Weights of a small audio captioner: encoder depths [3, 6, 6], soap at rate 0.0022.
Rows from block 10 of the audio encoder of a small audio captioner, named by matrix and row number. Rows with one number within an expert belong to one neuron, the router's apart. Each number is 128 + 32 x the weight over its row's rms, rounded and kept within 0 to 255. All counts start at 0. Numbers have three digits each. After the name is the row's rms in percent of the matrix's.
After each expert's rows are labels from the 100 clips, of 14848, where the router gives the expert most weight on average: "lies over" is the class under the peak; "responds to" is what is common among them. Only what is clearly more common there than usual is listed. The data: synthesized solo parts of chorales (CocoChorales).
# router: slot weights (encoder.blocks.10.mlp.router.weight, 64x256, trained with AdamW), inputs 192-255
# up: expert up (encoder.blocks.10.mlp.up, 32x64x256), inputs 192-255
# down: expert down (encoder.blocks.10.mlp.down, 32x256x64, transposed), outputs 192-255

# expert 1
router.2 111:071134123168191125111113158112127080119183107185124112210103177151140100083169130134211126143127201183116179125148122205116103165120162119155094171103151186148110102115103124073177115163082094
router.3 098:088169110130138138123139122117146093181130109146125115176082156092101061155161135100195150184152168144137195121095091197116103138147113161196072141124135171132101089101125086041140141169072153
up.1 114:198139150141145122135131151123130112067045100127146174100136131130121053157150186111189115175085118105138178070087082133112102127129162190143079101069139115140115070146153118119141079109160133
down.1 114:131186152135141124109144116094157162172149112174153142151046141119168146146139118107082150137085192035090084173157081111183106128188116105152202162162118126129145138086121126113115082195166137
up.2 101:107169101135132094201126143149107097176136112142134159125104143054154135085122150110161123084084097098139131152139186125118108071145082157134163139134072133184116099155140107132071121185127152
down.2 097:171164090117145128134119132162122154158093095114125129181117148153151074158156145101110109125195111073072117147132106132107098141136147131123132180097108121127118157146114146095141171169152049
up.3 093:162136141128117198101128093150162105124136100057102060172097118081138093098109152136102138089161117131073127117158138177132102142134115134095210098173144122083101118084111157119103128137152102
down.3 097:064092105122084123133124134086093099142212068113130124092166137099157131155160137120134136073136146113138101144124148166081081178143114129115140110146089126181162179129152134128153157078124166
up.4 079:118119124139098069113161147181175178153100124109095118171058064098117160117176115109074194119106160094117042122133147103102104096148103060131189091174176140078162101139139170128104142133158139
down.4 093:146043118119126101188102145139128142128153093142102147107133107115152178155111107139115122097204095070173164081089120121122159125095149129108150075104112166101214126108150077118169143168162145
up.5 122:118066129067113153166111102088098093089102146097144181107155062171186077128173123080137146129164169129142139153095118158091096138073115177114109167119135186130128084153149125116138150116106144
down.5 111:123136163146129125140181136105132179093165168146124109114168113155140128133105141102157131135090114145083095053149143114090121089143149113174092122162144096110122131160074183119166097142092144
up.6 107:173125150092140130126179100149122170146092141179096118132117126133114103088093117145191157100185132098139148116138088137111155096144195098103133072163119083044170137148151167121125163133128157
down.6 104:154085102170138132091112115119157095080109112108163125059141139128159139132117116096148093128152098124093120155112090082123191224130095141123125114120157145068117058149157159214173169134135118
up.7 103:128136168159188077161200103112155157150172103093124124168160153128199177134159094123174165111124151136155117118121086158141155071082178076159083102130144095152071132123160116136126138120030139
down.7 100:119139159183108172148188106172099146131124079109116131190069200103185098155169093149171151115184165152046117136155138128152087148113092149171138111162141096107080143160152110108118068138113078
up.8 083:089163181162106152163139094083173123097129125090168121174076123120085114179089166123168127129171119067127141141144138142160166143141097120143156117162135199162130181165156167153064067161168104
down.8 091:178115122106146079136084140144105193121120112131099146110165107125148101143123141143125119114164136156110188096137206157123134107114128095144127139115091143122052082151119072066134188149083082
up.9 106:086116122162106138083147169126171150071164151115112151179187062144115142127129137110129147122133164148138057076120164139158115108045128147175145159154158176094125115144128090090076132132144111
down.9 101:069131198150064203122177146132107090106209163069183068118144134113150109162168138110127171108168206147132130142114128103172070173140155105124088160156142137122144130066105127112147176109072106
up.10 126:135155148134147120091088117104111142110123171125137116118175101123139178171124120097185124113109117165188147093109129132169171138119097183203120196144142163127097169114038127101128105111121136
down.10 118:117145074201134103123121150126169113108068076106151132152100069169116056126114156227120130143105134139101096148108178159120126076182093096162131138095163101112150121160132132122097092155139089
lies over: D#5
responds to: note D#5; flute; note F5

# expert 15
router.30 087:193115178137133169126123177134181122087154129158082155111092176138135125138156110178149104115116132153105102149145094135095108169171150123122105100115132095070147129118106175080176089122147133
router.31 082:142115156157141172097166145152186136073162100153072130100076154147144112117145098132121133086080142173094155140144112157149101173169129142103105109122132120100111128130095178055197112103122141
up.0 096:124126135094111172108113133128133078095111104153109114097128132157135127136047124103063105156107121098135109182152164100115144108122147174098162127127081186161123169158108086152174146132115121
down.0 098:127159142181128141117125092188160146104106137130125141104088141111191131146146103109216093114148138131175131137065117121170126178159122114173110168161118109080141091110187134117131130099176132
up.1 090:180155177154146094107126167114130087116107106067126172161162083181138158064140126179113151078091126180179151188127103159140138091099154172124195169143130159095137157096145118096148128116126177
down.1 095:086132113129131137180122192159124104173171123138125127146135135088150199140100145095122096043103098130087118132125132113169158144155132107125144162139152103138069113103094104117147052180126074
up.2 076:137191218119136146112129163100142137122181126124137100180162114104164151107111116167106106169125154136114143109128183118145095143096134072131124142115102149165106083100163145084168116138089096
down.2 085:117139179140132140119154130072121151190109149117130134065076121094080216107191085151175118125178112131093117147066161221090140139175145061088170091118128079121165137141129165088090112164123167
up.3 109:118058168152089128134172060159143100037156064172073151194111165150157133130117091134138112077118115143104132128141134155110114088102167121127177120126113151061141105204171166139098173113173114
down.3 103:132128110100122159125107088095095096143095104109127073060187055153205158148149122151127122153124100139100118174116111101162093191127114123125123156105112105158153131123115154067164127137115115
up.4 124:092081079074137142090075159094161136113141144123109170128137080083144141155146081136123153123129108069112056119124083182125116171172156150164151153163118132088164138162179095116134117151090126
down.4 117:130120168145160127211125134173079158137183134129123120128155133177109168149091155125197140081037158142172113137155132138123129104125126139178137101114113132123124122111119196162164151100111145
up.5 096:148139104107136134149170123189178137135151089122207138101178097068095120125120124153196140129087175163123187149156097109077068110054104121168099083145173054090180171190100141175163090118189111
down.5 098:098136093158063182131091155066093128083093117168096137173144126123082071106117123130072121160152144087118118123116216184123074192159153123108132130108097158200135109074108132111141122134108159
up.6 107:088095108141074219079142061142099098151104188119062087136115123146136113125126105087125134054176178105194186110174109131126127155115151073121063151041123097108104183145089183109158126082137136
down.6 105:133096142117128070114085095119115107102126105086098097059174128118198187138051136151102044106116112095147108112107140145140160178181137153143148088152151119181137165160154111121091143141074134
up.7 079:168171110086137112162160112165138094140121130100138181149109239115121161149141155120145099136149109152092076126086113072127098122129125142135113141174160130053108107130094113166129128180118126
down.7 094:079137136199075133092169067116101178171067140084137165148087105100151116143137127120110137107166109129177118123162144159162137176155103141149077132151154145114153089075084131131133126094129134
up.8 111:130100087122075147130127118143103126146171108153144128095129118136121100082136097118174077133121165106166119136119159130068077190128175139137137107102110131101132146118140142127156072146146100
down.8 103:172123174123169127163114131142126154112116138132131158126148134083146127152115098079138165163185113122152119120093101140123164061137124127168080174116181133129132152139170051193158165080134159
up.9 125:115140107174111154155180155100133172052097104130188151131123117131136112172141158090190104116038127114105121142101163156123144124155137114122097071108144141085116135090145101108156160097093121
down.9 114:128153121070147092148120129103117146156155145131109143156131118100099123075088103111091133132144137123190105110176138042104134143164169117139131150129131145143117130138088161153083094121211162
lies over: E5
responds to: note E5; violin; note D5; note C5

# expert 2
router.4 081:127137153122136105094113150117108158076129108161081121063071134147096113087177088141131099142105167124144136143161121085148117143119129103074119147109171131139163082125116199128168143147114164
router.5 095:196140154159108152110110156055084127119133125160123108127079188098109139050166122145105150102171090103152145150165112074088143170165117088091119130132191102155191088157092190095082067125140120
up.1 103:135112106139134151133069108132139090077168091175097168129107092139091147096072089126171136167105150096140158193071153109053136139160159089101075058110112125104130070131134125164145163160090141
down.1 097:112053131118102148084159152143120136129110096092083103162148131074165131092114059157114094137138144114147157114095102144205164102136142136128085088157142131105153156131084093100143055153121111
up.2 106:168145129103152151134166105169134157111139163158174160081120132101118164110152196132140139101163112143080137130173097118136146132146119137109123062078137094075173150177093132059141155102103110
down.2 104:079113129140113140150099178089114082121111141119094088121120088100142119148087033171108118118093115105127103130099179121138152095098120120127157175129059147157121163080100126116126163110128136
up.3 104:154097131113132045167089206153109112067132115198111120118105134146131171102130147132102126113081079105086158111113143127154137105152174133094122121151126152173136116169101153160233149170134124
down.3 096:071151100119082131053112143132111175086135110032121115097168124131111103080115139151170108110129134136083147192102155090183165173127113146172137124104144119118090077124118122127174081136102096
up.4 110:121123130146059118157114087116112102221142178090125117141131184145159144120088106150100163139207131145118129134162134121102105153138108113165110133088162140125155130157161130170094134170102123
down.4 102:100130086073124121158142091121188086152113141136127129176142174132112090127119151104124148083153098143100160106153130138192182100140127155096122112155112122097164146216125097145148157152145158
up.5 087:108130138065132130148142132164074071110151177200105075067143100147139124149103122093144140185109212092122188106125189135101080104128140106134155124184161135108124103158152163107114167116077145
down.5 095:109148146110110153151174115107127118167148152114145090163086151098116152076069135129090119068128148150118138083171076084176143145140136118099122070160086133101147128136086124123174052159135137
up.6 106:120133126124149090108098072102105078121114114191136199168072152110179122121179129086130097137126108077170075122139101112170074148101131167135087108131176092094068131145187108112181193141182147
down.6 100:154099194146168132067111127131121140125162084099183184151144145102162168167135141164107094125071131118130119097151076148082068075081134187115113102158213125099055088158196108132175155120165140
up.7 120:093168161144165130119073124096142135186139135000196125144162154087122070103130140155105090096194125121105100101131088117109116168157123171109145117141128150160124118112150113080185058165128081
down.7 119:147111157076164135130127076172090104068098072243092121111118131077137173127127074100124143145086167127153087163161124087089141141144086104130115099119136129164122181156140137146074162111173137
up.8 059:117149165095114097136159155161114180087120088124171080109184110092146175168121141114107075156181194102102143181065103069186149129079108157124122138174134172104120086138144132176093138114051108
down.8 090:137107109074130128134096167223157141113142149169142133057120155186100150134138178105133139125129159171216114123144108164100112110135175126125111122088156122099157103091158128090114142103096064
up.9 092:134147096099167085096088174155091170146107185087158090053077172133115079156164116184143114137207120148116130167124140087106133122118068110092138098129095131183090119106095088114140079068096074
down.9 089:077132084177136113190114112144098121089120087151093108125128101075103140139087180090114186128133124137158121106104119119069095111114135178089135122107095141156135112105129162076110179137125104
up.10 089:134123126173180104133152114106077136118178108154113133162101203151128115154184133161107131150138109124091079103131160127110134146100099184118155105097119111080174113137153141075214124074144175
down.10 094:110095184162072133144115059132140095148110143079135153129135069080146177182111125123113141098125141081168117153129179137146139135138140131142098159169088163162179078099135153140097089141116130
lies over: E4
responds to: note E4; viola; note F#4; note D4

# expert 20
router.40 086:131147137146105085138164140181135160126124091159142148175149099119124092185135111131143139190147169117205144122049123144198056117161138145125147144127084092127142138166138122118142172159063124
router.41 106:181135127185112093188159150162144161100203121141182133208097060129113152181117151144185146142150164143125162125070145061147089147113082135144132133151112136098103155189091085129124073148112086
up.0 079:163141120100103127119109088163086121165127162061119132083127108138129099121150102112152088119101102143170186146083133177152113144093105093131075126113157060097144157198116152110149140102147127
down.0 091:156183157101101127128133074140158113165107154098123081078100142123132080117111084121097122092102154112137059118157112099094079154101082130143136071134136068138166134095140144144147146083130122
up.1 086:134084128177091134124113136085131126147160174151078146109110172147134152121115123143077099086151115103152185168139119069146174115121152116096104091159098168068148140099106204099124162090142123
down.1 096:119106112155116130134155106096090146121148087131118137050138142144131199144150144094107144139119146150132167090123117059063090072151132101173132130137144092190130128094158108103108139140134157
up.2 121:113120076186133141094136185092113107140122069211102138125134131130071138147154096174094150142128121115126158122100145179119157065127149089128092138095116099175138129192124148125110121070137161
down.2 122:094142085159149130099122159126125143141175118111110094076179172092109190082124098151105183093153152155100131137139204175116065067099116140164082114099137110159174201158144113135118192100180106
up.3 122:137106114149128117109128112139114165096124137078177103098114092148170104081111082174167114132127163107127103139112086124165092136133029162172105156174157147116135101142095076143062090132116139
down.3 116:149094125153153113130121181211124120195157135116116096194122058165080144099111037158157143126126137123048126091105119145126128135094110124117152156141131147102117150147106092106141073131133095
up.4 106:154069137093124099117121149129130083119142142099169098107135083163123136057095143147133108130174128150082066099120130119115088100073115127169126147096074150221112117122115091099073115147092154
down.4 092:095164142150092114120145116136110144117190083145137100138140130121185178171095118116147145149151143125122114144148074100159137100144113158134158113168145178088101114184087127087124118118109085
up.5 096:124172123119138123134109127111166065124143099090169124176111141162162089189154080147126151089109155138108148066149089182129156141101141138146110109086096140108129147116143120087098180115111129
down.5 099:129162128142148163140169149153087149162136100145103099054124117207153087111122062087089189136075170140154067087109116078112107145109069156089158122091133168106149098111152112151183122128154125
up.6 103:181171158150072121137087103138102082100134185157105078153134149152107145163189122162149147154128125142049095128136129123143121104085068130117160129116163172130157165165062111083093117119134118
down.6 099:104061119090135130139085152063140130199181161118136093090075145165148183131101093117113133120096131138113059144142131145147133180092073080157094195139091139110112161162108142188109127159169102
up.7 062:135103153112131082150172090114152205187124123127070106109135129075140134180129097129161073106155126155094149137102149096118161116108231112116126143160161103100098125148125175116111159118113124
down.7 080:130155136182146139125084091131118171143109089155117173118137174130103167095129116147134171143190115104110124124128096080157152168154142135123114159153158161167125085153114126121061133089155081
up.8 083:144186142106136134067115171092141120078128096097122098135100151162080093145136112095160145162168161145099129117116056133182101182170115208139156121109103168097159106104083089076138130112208133
down.8 083:087148118049129156087125089158134117181077128151119107161143076180173047113120139131114122129112151128134100099103142120142144092107173136158114125139155068123124102141153156152118126086071114
up.9 121:193138124151203110118146159149103117076097062203083134116172161097145104118089114120164140184133094160130158082131137150101122075114139158144099097158154176117075131123138120148136120081113164
down.9 117:156130126074161109183143122156130125090093136157143125128089104150179142116118133127115127134113107113098178076104142103137142169113090136092115124158135171072151127152107120176199125135066113
lies over: silence
responds to: note D3; tuba; note A3

# expert 4
router.8 102:116140106133124112110142138155113156142083091144154106093151160175140136189168139093178126184096134126118084119139156192118104108132123145085090149138111122138147136093144129071174169167040099
router.9 109:081107132127096137081122151155152143095120107178136127116144148179115121155153144164155123138135117133117081159165140166134098110161190161069139109103143176169113139122141092072156097118066145
up.0 113:161127124130120152105116116159165181159107181097079155095139126180125185067090104175119153133114095118070081108121140122127102153175132111139112136123173143137143095166091159186108139123141116
down.0 103:153132190116135110129143130118101183147105172157091090140126138122158165067104138163158086108141047132140179124144105134093127147150116143176112123123130113137121157166122172152150032164069093
up.1 091:101088067122124158137097142100083129084119228132145103130120144119136147135129102162113123147125161067177128107124099106094121095171101114125098131119181129104125120074110113142118123125147155
down.1 095:137090136150116127178154081129177108059123129129099146056128120115126204123101116146130119147126061146057144135095099081106152160093162189142096130094167098112112086100104124104174100115155121
up.2 098:113165125138119185128088170144144117181095124105166172091152159122117174093115099069120133164144071206171138103126099167156121158127121059152084117098165091148147123127090102197157103131082159
down.2 106:139104099183131115094189155133150131128089155120156126192180094113119074092130131152120205139154163115120144120128150159122042164088055089187129149138091157078138184111171117122064090142135122
up.3 090:091179141098054166096148185070131118086166130144137097153132113150124157160141126104158161096149157135120150129121127112173085169117072135112153144139115124078145160131131142141123106147211141
down.3 098:191141148112186130134103141164135143089091114136180172133105140128117115127130142061099131091140152106126144120099123140171143100071165148120126145133070118096117100125142049138100134102087103
up.4 123:117152149197081187136118152133129117097111129122143142176153064214127112107120173156122186121101114116062095150119174110145140113108114127101178092103109141152125116113226111102158129114147135
down.4 119:090163145080114110157140111155143152118134126119102133112141167098166184128094152063139139142146165173143055134091100086120100057110123094174117129139186160112119133119089177110172165163154086
up.5 088:142115164076106110187178136151159126153204137134122124150131138127114135098128167165147133096095074118114107139108148096103194155141122241157121133085156126050113132139102092100164161077127151
down.5 090:164120152164097163132070098102166092128133083100117172082130155135123110165132143105145150104116181124163109145150153110129167115150129151155144104121086053100102128105170078089135126140107131
up.6 128:185110165145042097079149104117136149165138159167149129127160170140125089128130126158184103147134138121144118127090153103148125121129120124123125074155143175090139122135162137117133080058108144
down.6 119:124135109151127128149126176116096098151151101163144116129149117128101054138180106109191122118128160126198140129133146147170165138122120112078118085081114109164115147101122123126114171156109108
up.7 096:112079083172160162057123133115094144116107161146068086162109141109120163079168162105092199128109115156149177115071092177143099195129049153106086163082142181108083084115098157111125099191121109
down.7 099:111153154110130178075154154152160121126093104063119116117102142081114138092102113205143119110141063075099152170125170095153177108127112173168105077127140144133134110142159092160151085110127150
up.8 082:131234144117105121154158152119067089114120110130132098118166135147121121147138140143103094207188197156139192081171139122069122152075139176157160122107129160141124141107126093091087133122106145
down.8 088:180086124124118138118099096097147134133149127117121115146127154058122176161130105098103112110145088130095068099120084097155125087119094160091157099111116165098130089149150119124132154167083116
up.9 097:159186143116055100185151054130109068130123082192114106155098085079139160117120129113143132101107132157048167146126144095126123108083133153133149157084122153141096124154096124106053144094153122
down.9 103:105149168160108140136107175065121140099129107096169143159115189123134149095108059139086101124127131142158052130143089112154134164137145155080122116150110125122100139115094088154119131078092107
lies over: G#5; A#5
responds to: note G#5; note A#5; violin; note G5

# expert 27
router.54 114:125110180077088158109115112146092141149113191127123144087171059174132110121094159128091161095109144151099079127164101111114062175141137155112183125168112119151134084091180149111143123137159065
router.55 079:129169187075125140107131053068158166088124145132149145143140049161123140094178120096121142076139131131108151103179166093106132132147179157095154137111160108135135109155128125126184138088165146
up.1 089:078093115140080143074134095125089100123093179135114091118106131133154155173110145108165093125115078190078193146165141143132154161098107097139169129090137138135123176176128110124108215163132101
down.1 100:117166161139124156070150069139158119051096115133126142155127071139121187139132147147153048094100135130163175153186085054129148141100147117147101136103082105074122157130108154131082122084098085
up.2 088:125139115079141094134156093105167109116108112176157147117171110094179122116103132148163102116087118160105111087077109171165124066129139143114155106099165183105134129117131127151101132086114162
down.2 091:121098114114161102094119114118120124157092037117157137113150204103154142114113149081129116118079122124050097159157143151203166129126093139121128098130178060137130122155108107093118087155152129
up.3 087:102137155106151115097159110135164086220109127166162192134123124132112064162198166117113113080087128133103149130164113155100165135122096093145089071118106101082163150104142120157083131109105114
down.3 094:142166150098102065098169068053074091151146065124114109153110199140105084124112121114157135127095179144163152094145072157148190131101082104170077100142162080076146204112143105148096133179083184
up.4 112:096127160120125139096161127121197127151080159100119147205165114144134171092116113149102126160106138168130133110142157078122121175139183089181132079114141152150079169079165136116102116104088155
down.4 107:128151139158075120126131076104142137082084103066148106129172111080101102109142135123139170154100071152139092131121187142074135075142127092121089124117132131152095157150061139061110046097157131
up.5 097:126156107115114137118106203137082127137151156163109024136170133096141091158171155084129101174157162127146074131139146169142122189144094104132130140131211151106106150146119133081108124143108139
down.5 100:174113139067127153097138079169161114117117048132061069125111146097163107123141174109196103165171091137160119143085072181176174143115093186156083165133118101164084114099148105132106070106108143
up.6 092:176115137168134084134123183122144126076111132098179145101137100188121087127123148099123162110185071119127138114095136077163121108131108129112155147126094104142136116148080127116104133114149094
down.6 099:119106075115142133142112173102065123117170103105122135116112125126139166142140150117107202152079172059162092141135143104144167110155138167136162136114091118095206154066109196180122209107160098
up.7 121:132103096170130102156121056169152180085154119117103166114113140126094127171154157096116136096133172160104098138148115103116092098127143092170085109123084164127175183173072137113112158152164086
down.7 110:085090098109103141156146151100109167171141128172116197223134122089075072110114049110114084139199111089163107132099141120149112125149124141111235177143113169182149149101150117145155130167149103
up.8 106:159193145110127089123162125141134149091139133204115168115118139128066137085109143110166183134112079150126083133159151139097140122149236132086063112129121171170130184138078142152082065141097093
down.8 100:144130124143174144115184106122109124138174131161156179200122111104050169125171150104097119072162125129076157079139091093120123120121163147145095090085130097216157141171054128146076142139148072
up.9 116:119068081069082100162141138175144104103178062106135165149124144154108121119126114125122106103141095117129123170110115121068105125095115115150136089132171135147139122121110146085194168134128115
down.9 110:121148162140112152119166117122091122197089084111131077115086109132148092150148139095173141122079155161144122082160090127098082148172070144096175089143153116081128137103145121124172050100094168
up.10 061:157163112131116099150152126113116104099118101172124125162095115199087099161137109113178089148119120139086126170172143154154171112060152163145104118138218135134087104121091104094146166100146129
down.10 076:093126153146084088160060091109134175178188118161118116154162109178118183161145063123186139102103160179100140162125116095120150120132160130142121092182118128152092093162113085142150129125084085
lies over: D#3
responds to: note D#3; bassoon; note A#3

# expert 17
router.34 096:145151181075076181134135131098160163109172115125199126112156165143148115152132123100138110132144123112115095166166128106135094130150120131049112108125191164097105103167106110151140164178138066
router.35 100:087160149116079164104096108083191172123102129047153144129155142087185116152113152117123113151106139162092054191176083138174075163087123106102116159184141115134083081127167053103178130169099065
up.1 079:112110125078113107125120146117097136170118129100154129122187117142105106175133111078165096107139125161149179116100108216138084129104177155151102104148173106107123173148176126129162090138148184
down.1 087:106170164143163108182077095109149186138090095117103192213126144101092134107082157174109115147139153131178127119139195107094110112133152107127201156121099118159124164117151104068076066094136134
up.2 088:087087148072169149135141127164113134045123123138165102150120069165141092124187095071125126127132148155146163111139073108156132142116109083158096158139128105105123108144158057096180145083130125
down.2 095:087147039052150192164137074123112133074186116197133113163163110114139154136108145219124131159117116129108124102167089145166113165123159174094114102108131140108122173085123127157092110153133163
up.3 103:077084092110141105119118119125113056156162141128164119126175109133123131071157165140219103136203150170142136138126127252065103097100184125139059116079134081131136172104102133110172159145086160
down.3 100:174148163162132118156124188170152118084133173094170125145185095106061062156165128210094173126134145141148174153169115116138124170091091140154142138153132114108127108122124092110074059155093157
up.4 110:100085102082131161140130104128132177148170135144124066098110164128092049082147175116099120161063144130132098083149131116110095130155147066105124086108121118078115089148090160101126190099127074
down.4 106:055147147122102124159127119094163166147142122093149098170092103062029160126095100132115111108114153112091112113157150082151166094152145113107147113096088126116078127153113176127163122125133102
up.5 083:124112089110095095130097123138089194185160096139150104155085104091120096182122189167147119161133128134179103137157169112137167098185109104127135181131081107134100156138164176113147120102077142
down.5 090:166220171161125102113183054132086099121122132106178135157170153123105195118153155074114111120142168144170118136099152160125153135138194167107163118090086117172137155124142140127127138095208177
up.6 107:175199133168130116142153157148129100114092150121183157150056162055130120215126183052141152118212140098150195135089123085159116114156119145110172151131136154132144153160140126109078071123117126
down.6 111:139086114072147158135079151117129158134141140156152107153110081166142090136117140148186160131146203131114100109112172080140130169130101146152094107118108126099089157122156110116144156126183119
up.7 121:148134086216141179105141187104170081238160147189091178116143161098131149116168078160122191097122129127117160175157191149127149185141103115141121111150178039140136134149089154133114094092159143
down.7 116:049177154130106125140140082143085107103139127142040195109158210132121184128120087095098161162169135131129109121135124175120106162124127187158108086098165077101120127144168160110153190103188145
up.8 091:185164096181128067118132140144168140117164076065214141144127064143145125118112152101200120110120139086178194140146177115173070091133108127200127100170121083113140128109115119158139129079160071
down.8 091:117147147157086135152155115142134136115100150189159120148075119073142173148154118079172133148096176193098078148137149053141171108101126181132100134133141187185132112113088115088142111158107170
up.9 119:093136109134150141136147134142164116146150112154081150120131116151109150153119147122214140095132141163098217154157134222108094123112130112147104130098130083150127127100088104100076095158097141
down.9 123:097152150095104090137153144156158149134158132117124144155145121126110072097139095133105133149124072148179147120141122175098126128069150144171121157135136069178053133109167135115096065136164170
up.10 090:135143064140139161091099119114116089155115094137109155132177171175126126140151099143182195178183133136136123109094125165105168154144179138154098170093185120118132114070112118113128148133157112
down.10 090:132144097130079055132112123108046076179154127153061135085150147110114111110147123177167150172152141172137157156141153148146030101121143138111123093155150084179139133181148124130134127163099128
lies over: C4
responds to: note C4; cello; note A#3; note C#4

# expert 13
router.26 097:116163109118098096094079181067125202105099131159165130179136126123098129185078105097148099150112133182179087081144130095132155151154174121109179141185119147155133120069060109097074108135161090
router.27 102:120160134116100104116116156076138155170065130143135145157137119111152114147106134132166115149104144155160077097152092101156136165123153134151156174203149131163087111081113100107102083175171098
up.1 112:134119141129183090129127129070131134101105083133119190172097102173129149125102129085132142128103158101144174121118150096176139106140179106078104127170100172214129095145145035099107116156118137
down.1 105:124181127145132084159160173035156133127100122125107146157136131059079081165113072065123104108083186158111090126122121123105093133110098120139144123126129172141109123174115185122160139146134117
up.2 092:090127120159148092086106106175188111105112135115084148076181138176111106052109146138098136142093158154156179126117108132063098150086150160151057101125102105103126143168147092107173101069131103
down.2 116:135097109123090135148071124179117065070108137149100178139184099140144193120147169067119133141122142167055165099113119113118072139150096152128076167138126134064187097083071092122164154114120136
up.3 104:094156123183155112162138143156097120150170103102106079118145083122132120168129092159118112084159096089137188149125140149108156114105096054161115119128134104142130116195108090094111111085134112
down.3 097:077125112133135175121208114112181144087113148135083140108117168067106151094132138070046113148157133065154148140133069130138135102112126132103099118109127141145120146113111108134121119159199124
up.4 093:104118185093154112146094071152126103138116163156079078170151103131079133125125159087124134133139117104137151119139169136118108069093118155175118137169080117155156158112128122198095127127125068
down.4 107:149126105082158116118107112113121156127158140160134149144131118147144164126165152136203136156124160168179151113095109128166147104125136086107106073114105158130118107110095039174146163135047145
up.5 107:149113153071154115134130077146086152072074068153161089102132145167163114131126184208151054089169101124212140165128143127140133073136159170175157111126138113171109121116139126139171111088098122
down.5 101:086084092100116127135169187136131122136168140058135158109113163148139031127150138087124132090094160148097117149131120143041111088111138062119124127101174111123127090147108167154173133139167121
up.6 081:146111068154087104165112159102109160127057116069127091169084153132160127187195071156081145101146163135061095131137125098163158069120144161129138095094149148094203107121143192098207164158133111
down.6 086:137107112135103132149131079078153148144153069142177107124140173145141159132130141106128068136140071054143099095136184098131149121197139142124172083144162222160115152136184062099098130103148105
up.7 101:130160197179163079123134094111108153156175148075100128160108163181106136124109085151107161120179175121151135089165085091169118128071092098136142106115143156161120126141104100151091117135070134
down.7 098:158140096134084136029118083129147140175117094194140112110167130196130155145094144172066124093123089143137161087159112092140197145099177105130119180076106160158098155146146123111182139157140168
up.8 095:118122124156107170178190093078172203133068107111138115159100097160145113148103192135109123120133166084145185137096106087106123170174121110110186158154131140118074119083144119141118153159106075
down.8 101:113151178092097164151127071098122164140110098138121171184111173068170132095165172103116118117168139163157162082098118030084106154087175130168098116103127112137104127162103128143175111070097130
up.9 083:109061131120209080151092104173124137114081116108138145144074133154103121110095235121140160146172080148120183164077175115152187102159139139147134162127145100171114142110091161126106127083129185
down.9 089:139159144089195161149151114116138170152148098163135137104110092194096110108191080108127111102119112155129100125114085134061120080132121137166119121120136094140106074147146057160147112085132147
up.10 134:112110128117135136120180147082032119118117119141119143118143158105129140187207078142159106165168154076117127160141087066181144119086122106147086108113227177194099116131134107169131097144138142
down.10 112:080183112146157119148149116086139129178124083138199115143124103103092066176126102132133135140086115129045160150156122172060120119133116166147138172151103117154142109087169114143157120139158122
lies over: silence; F4
responds to: note F4; viola; clarinet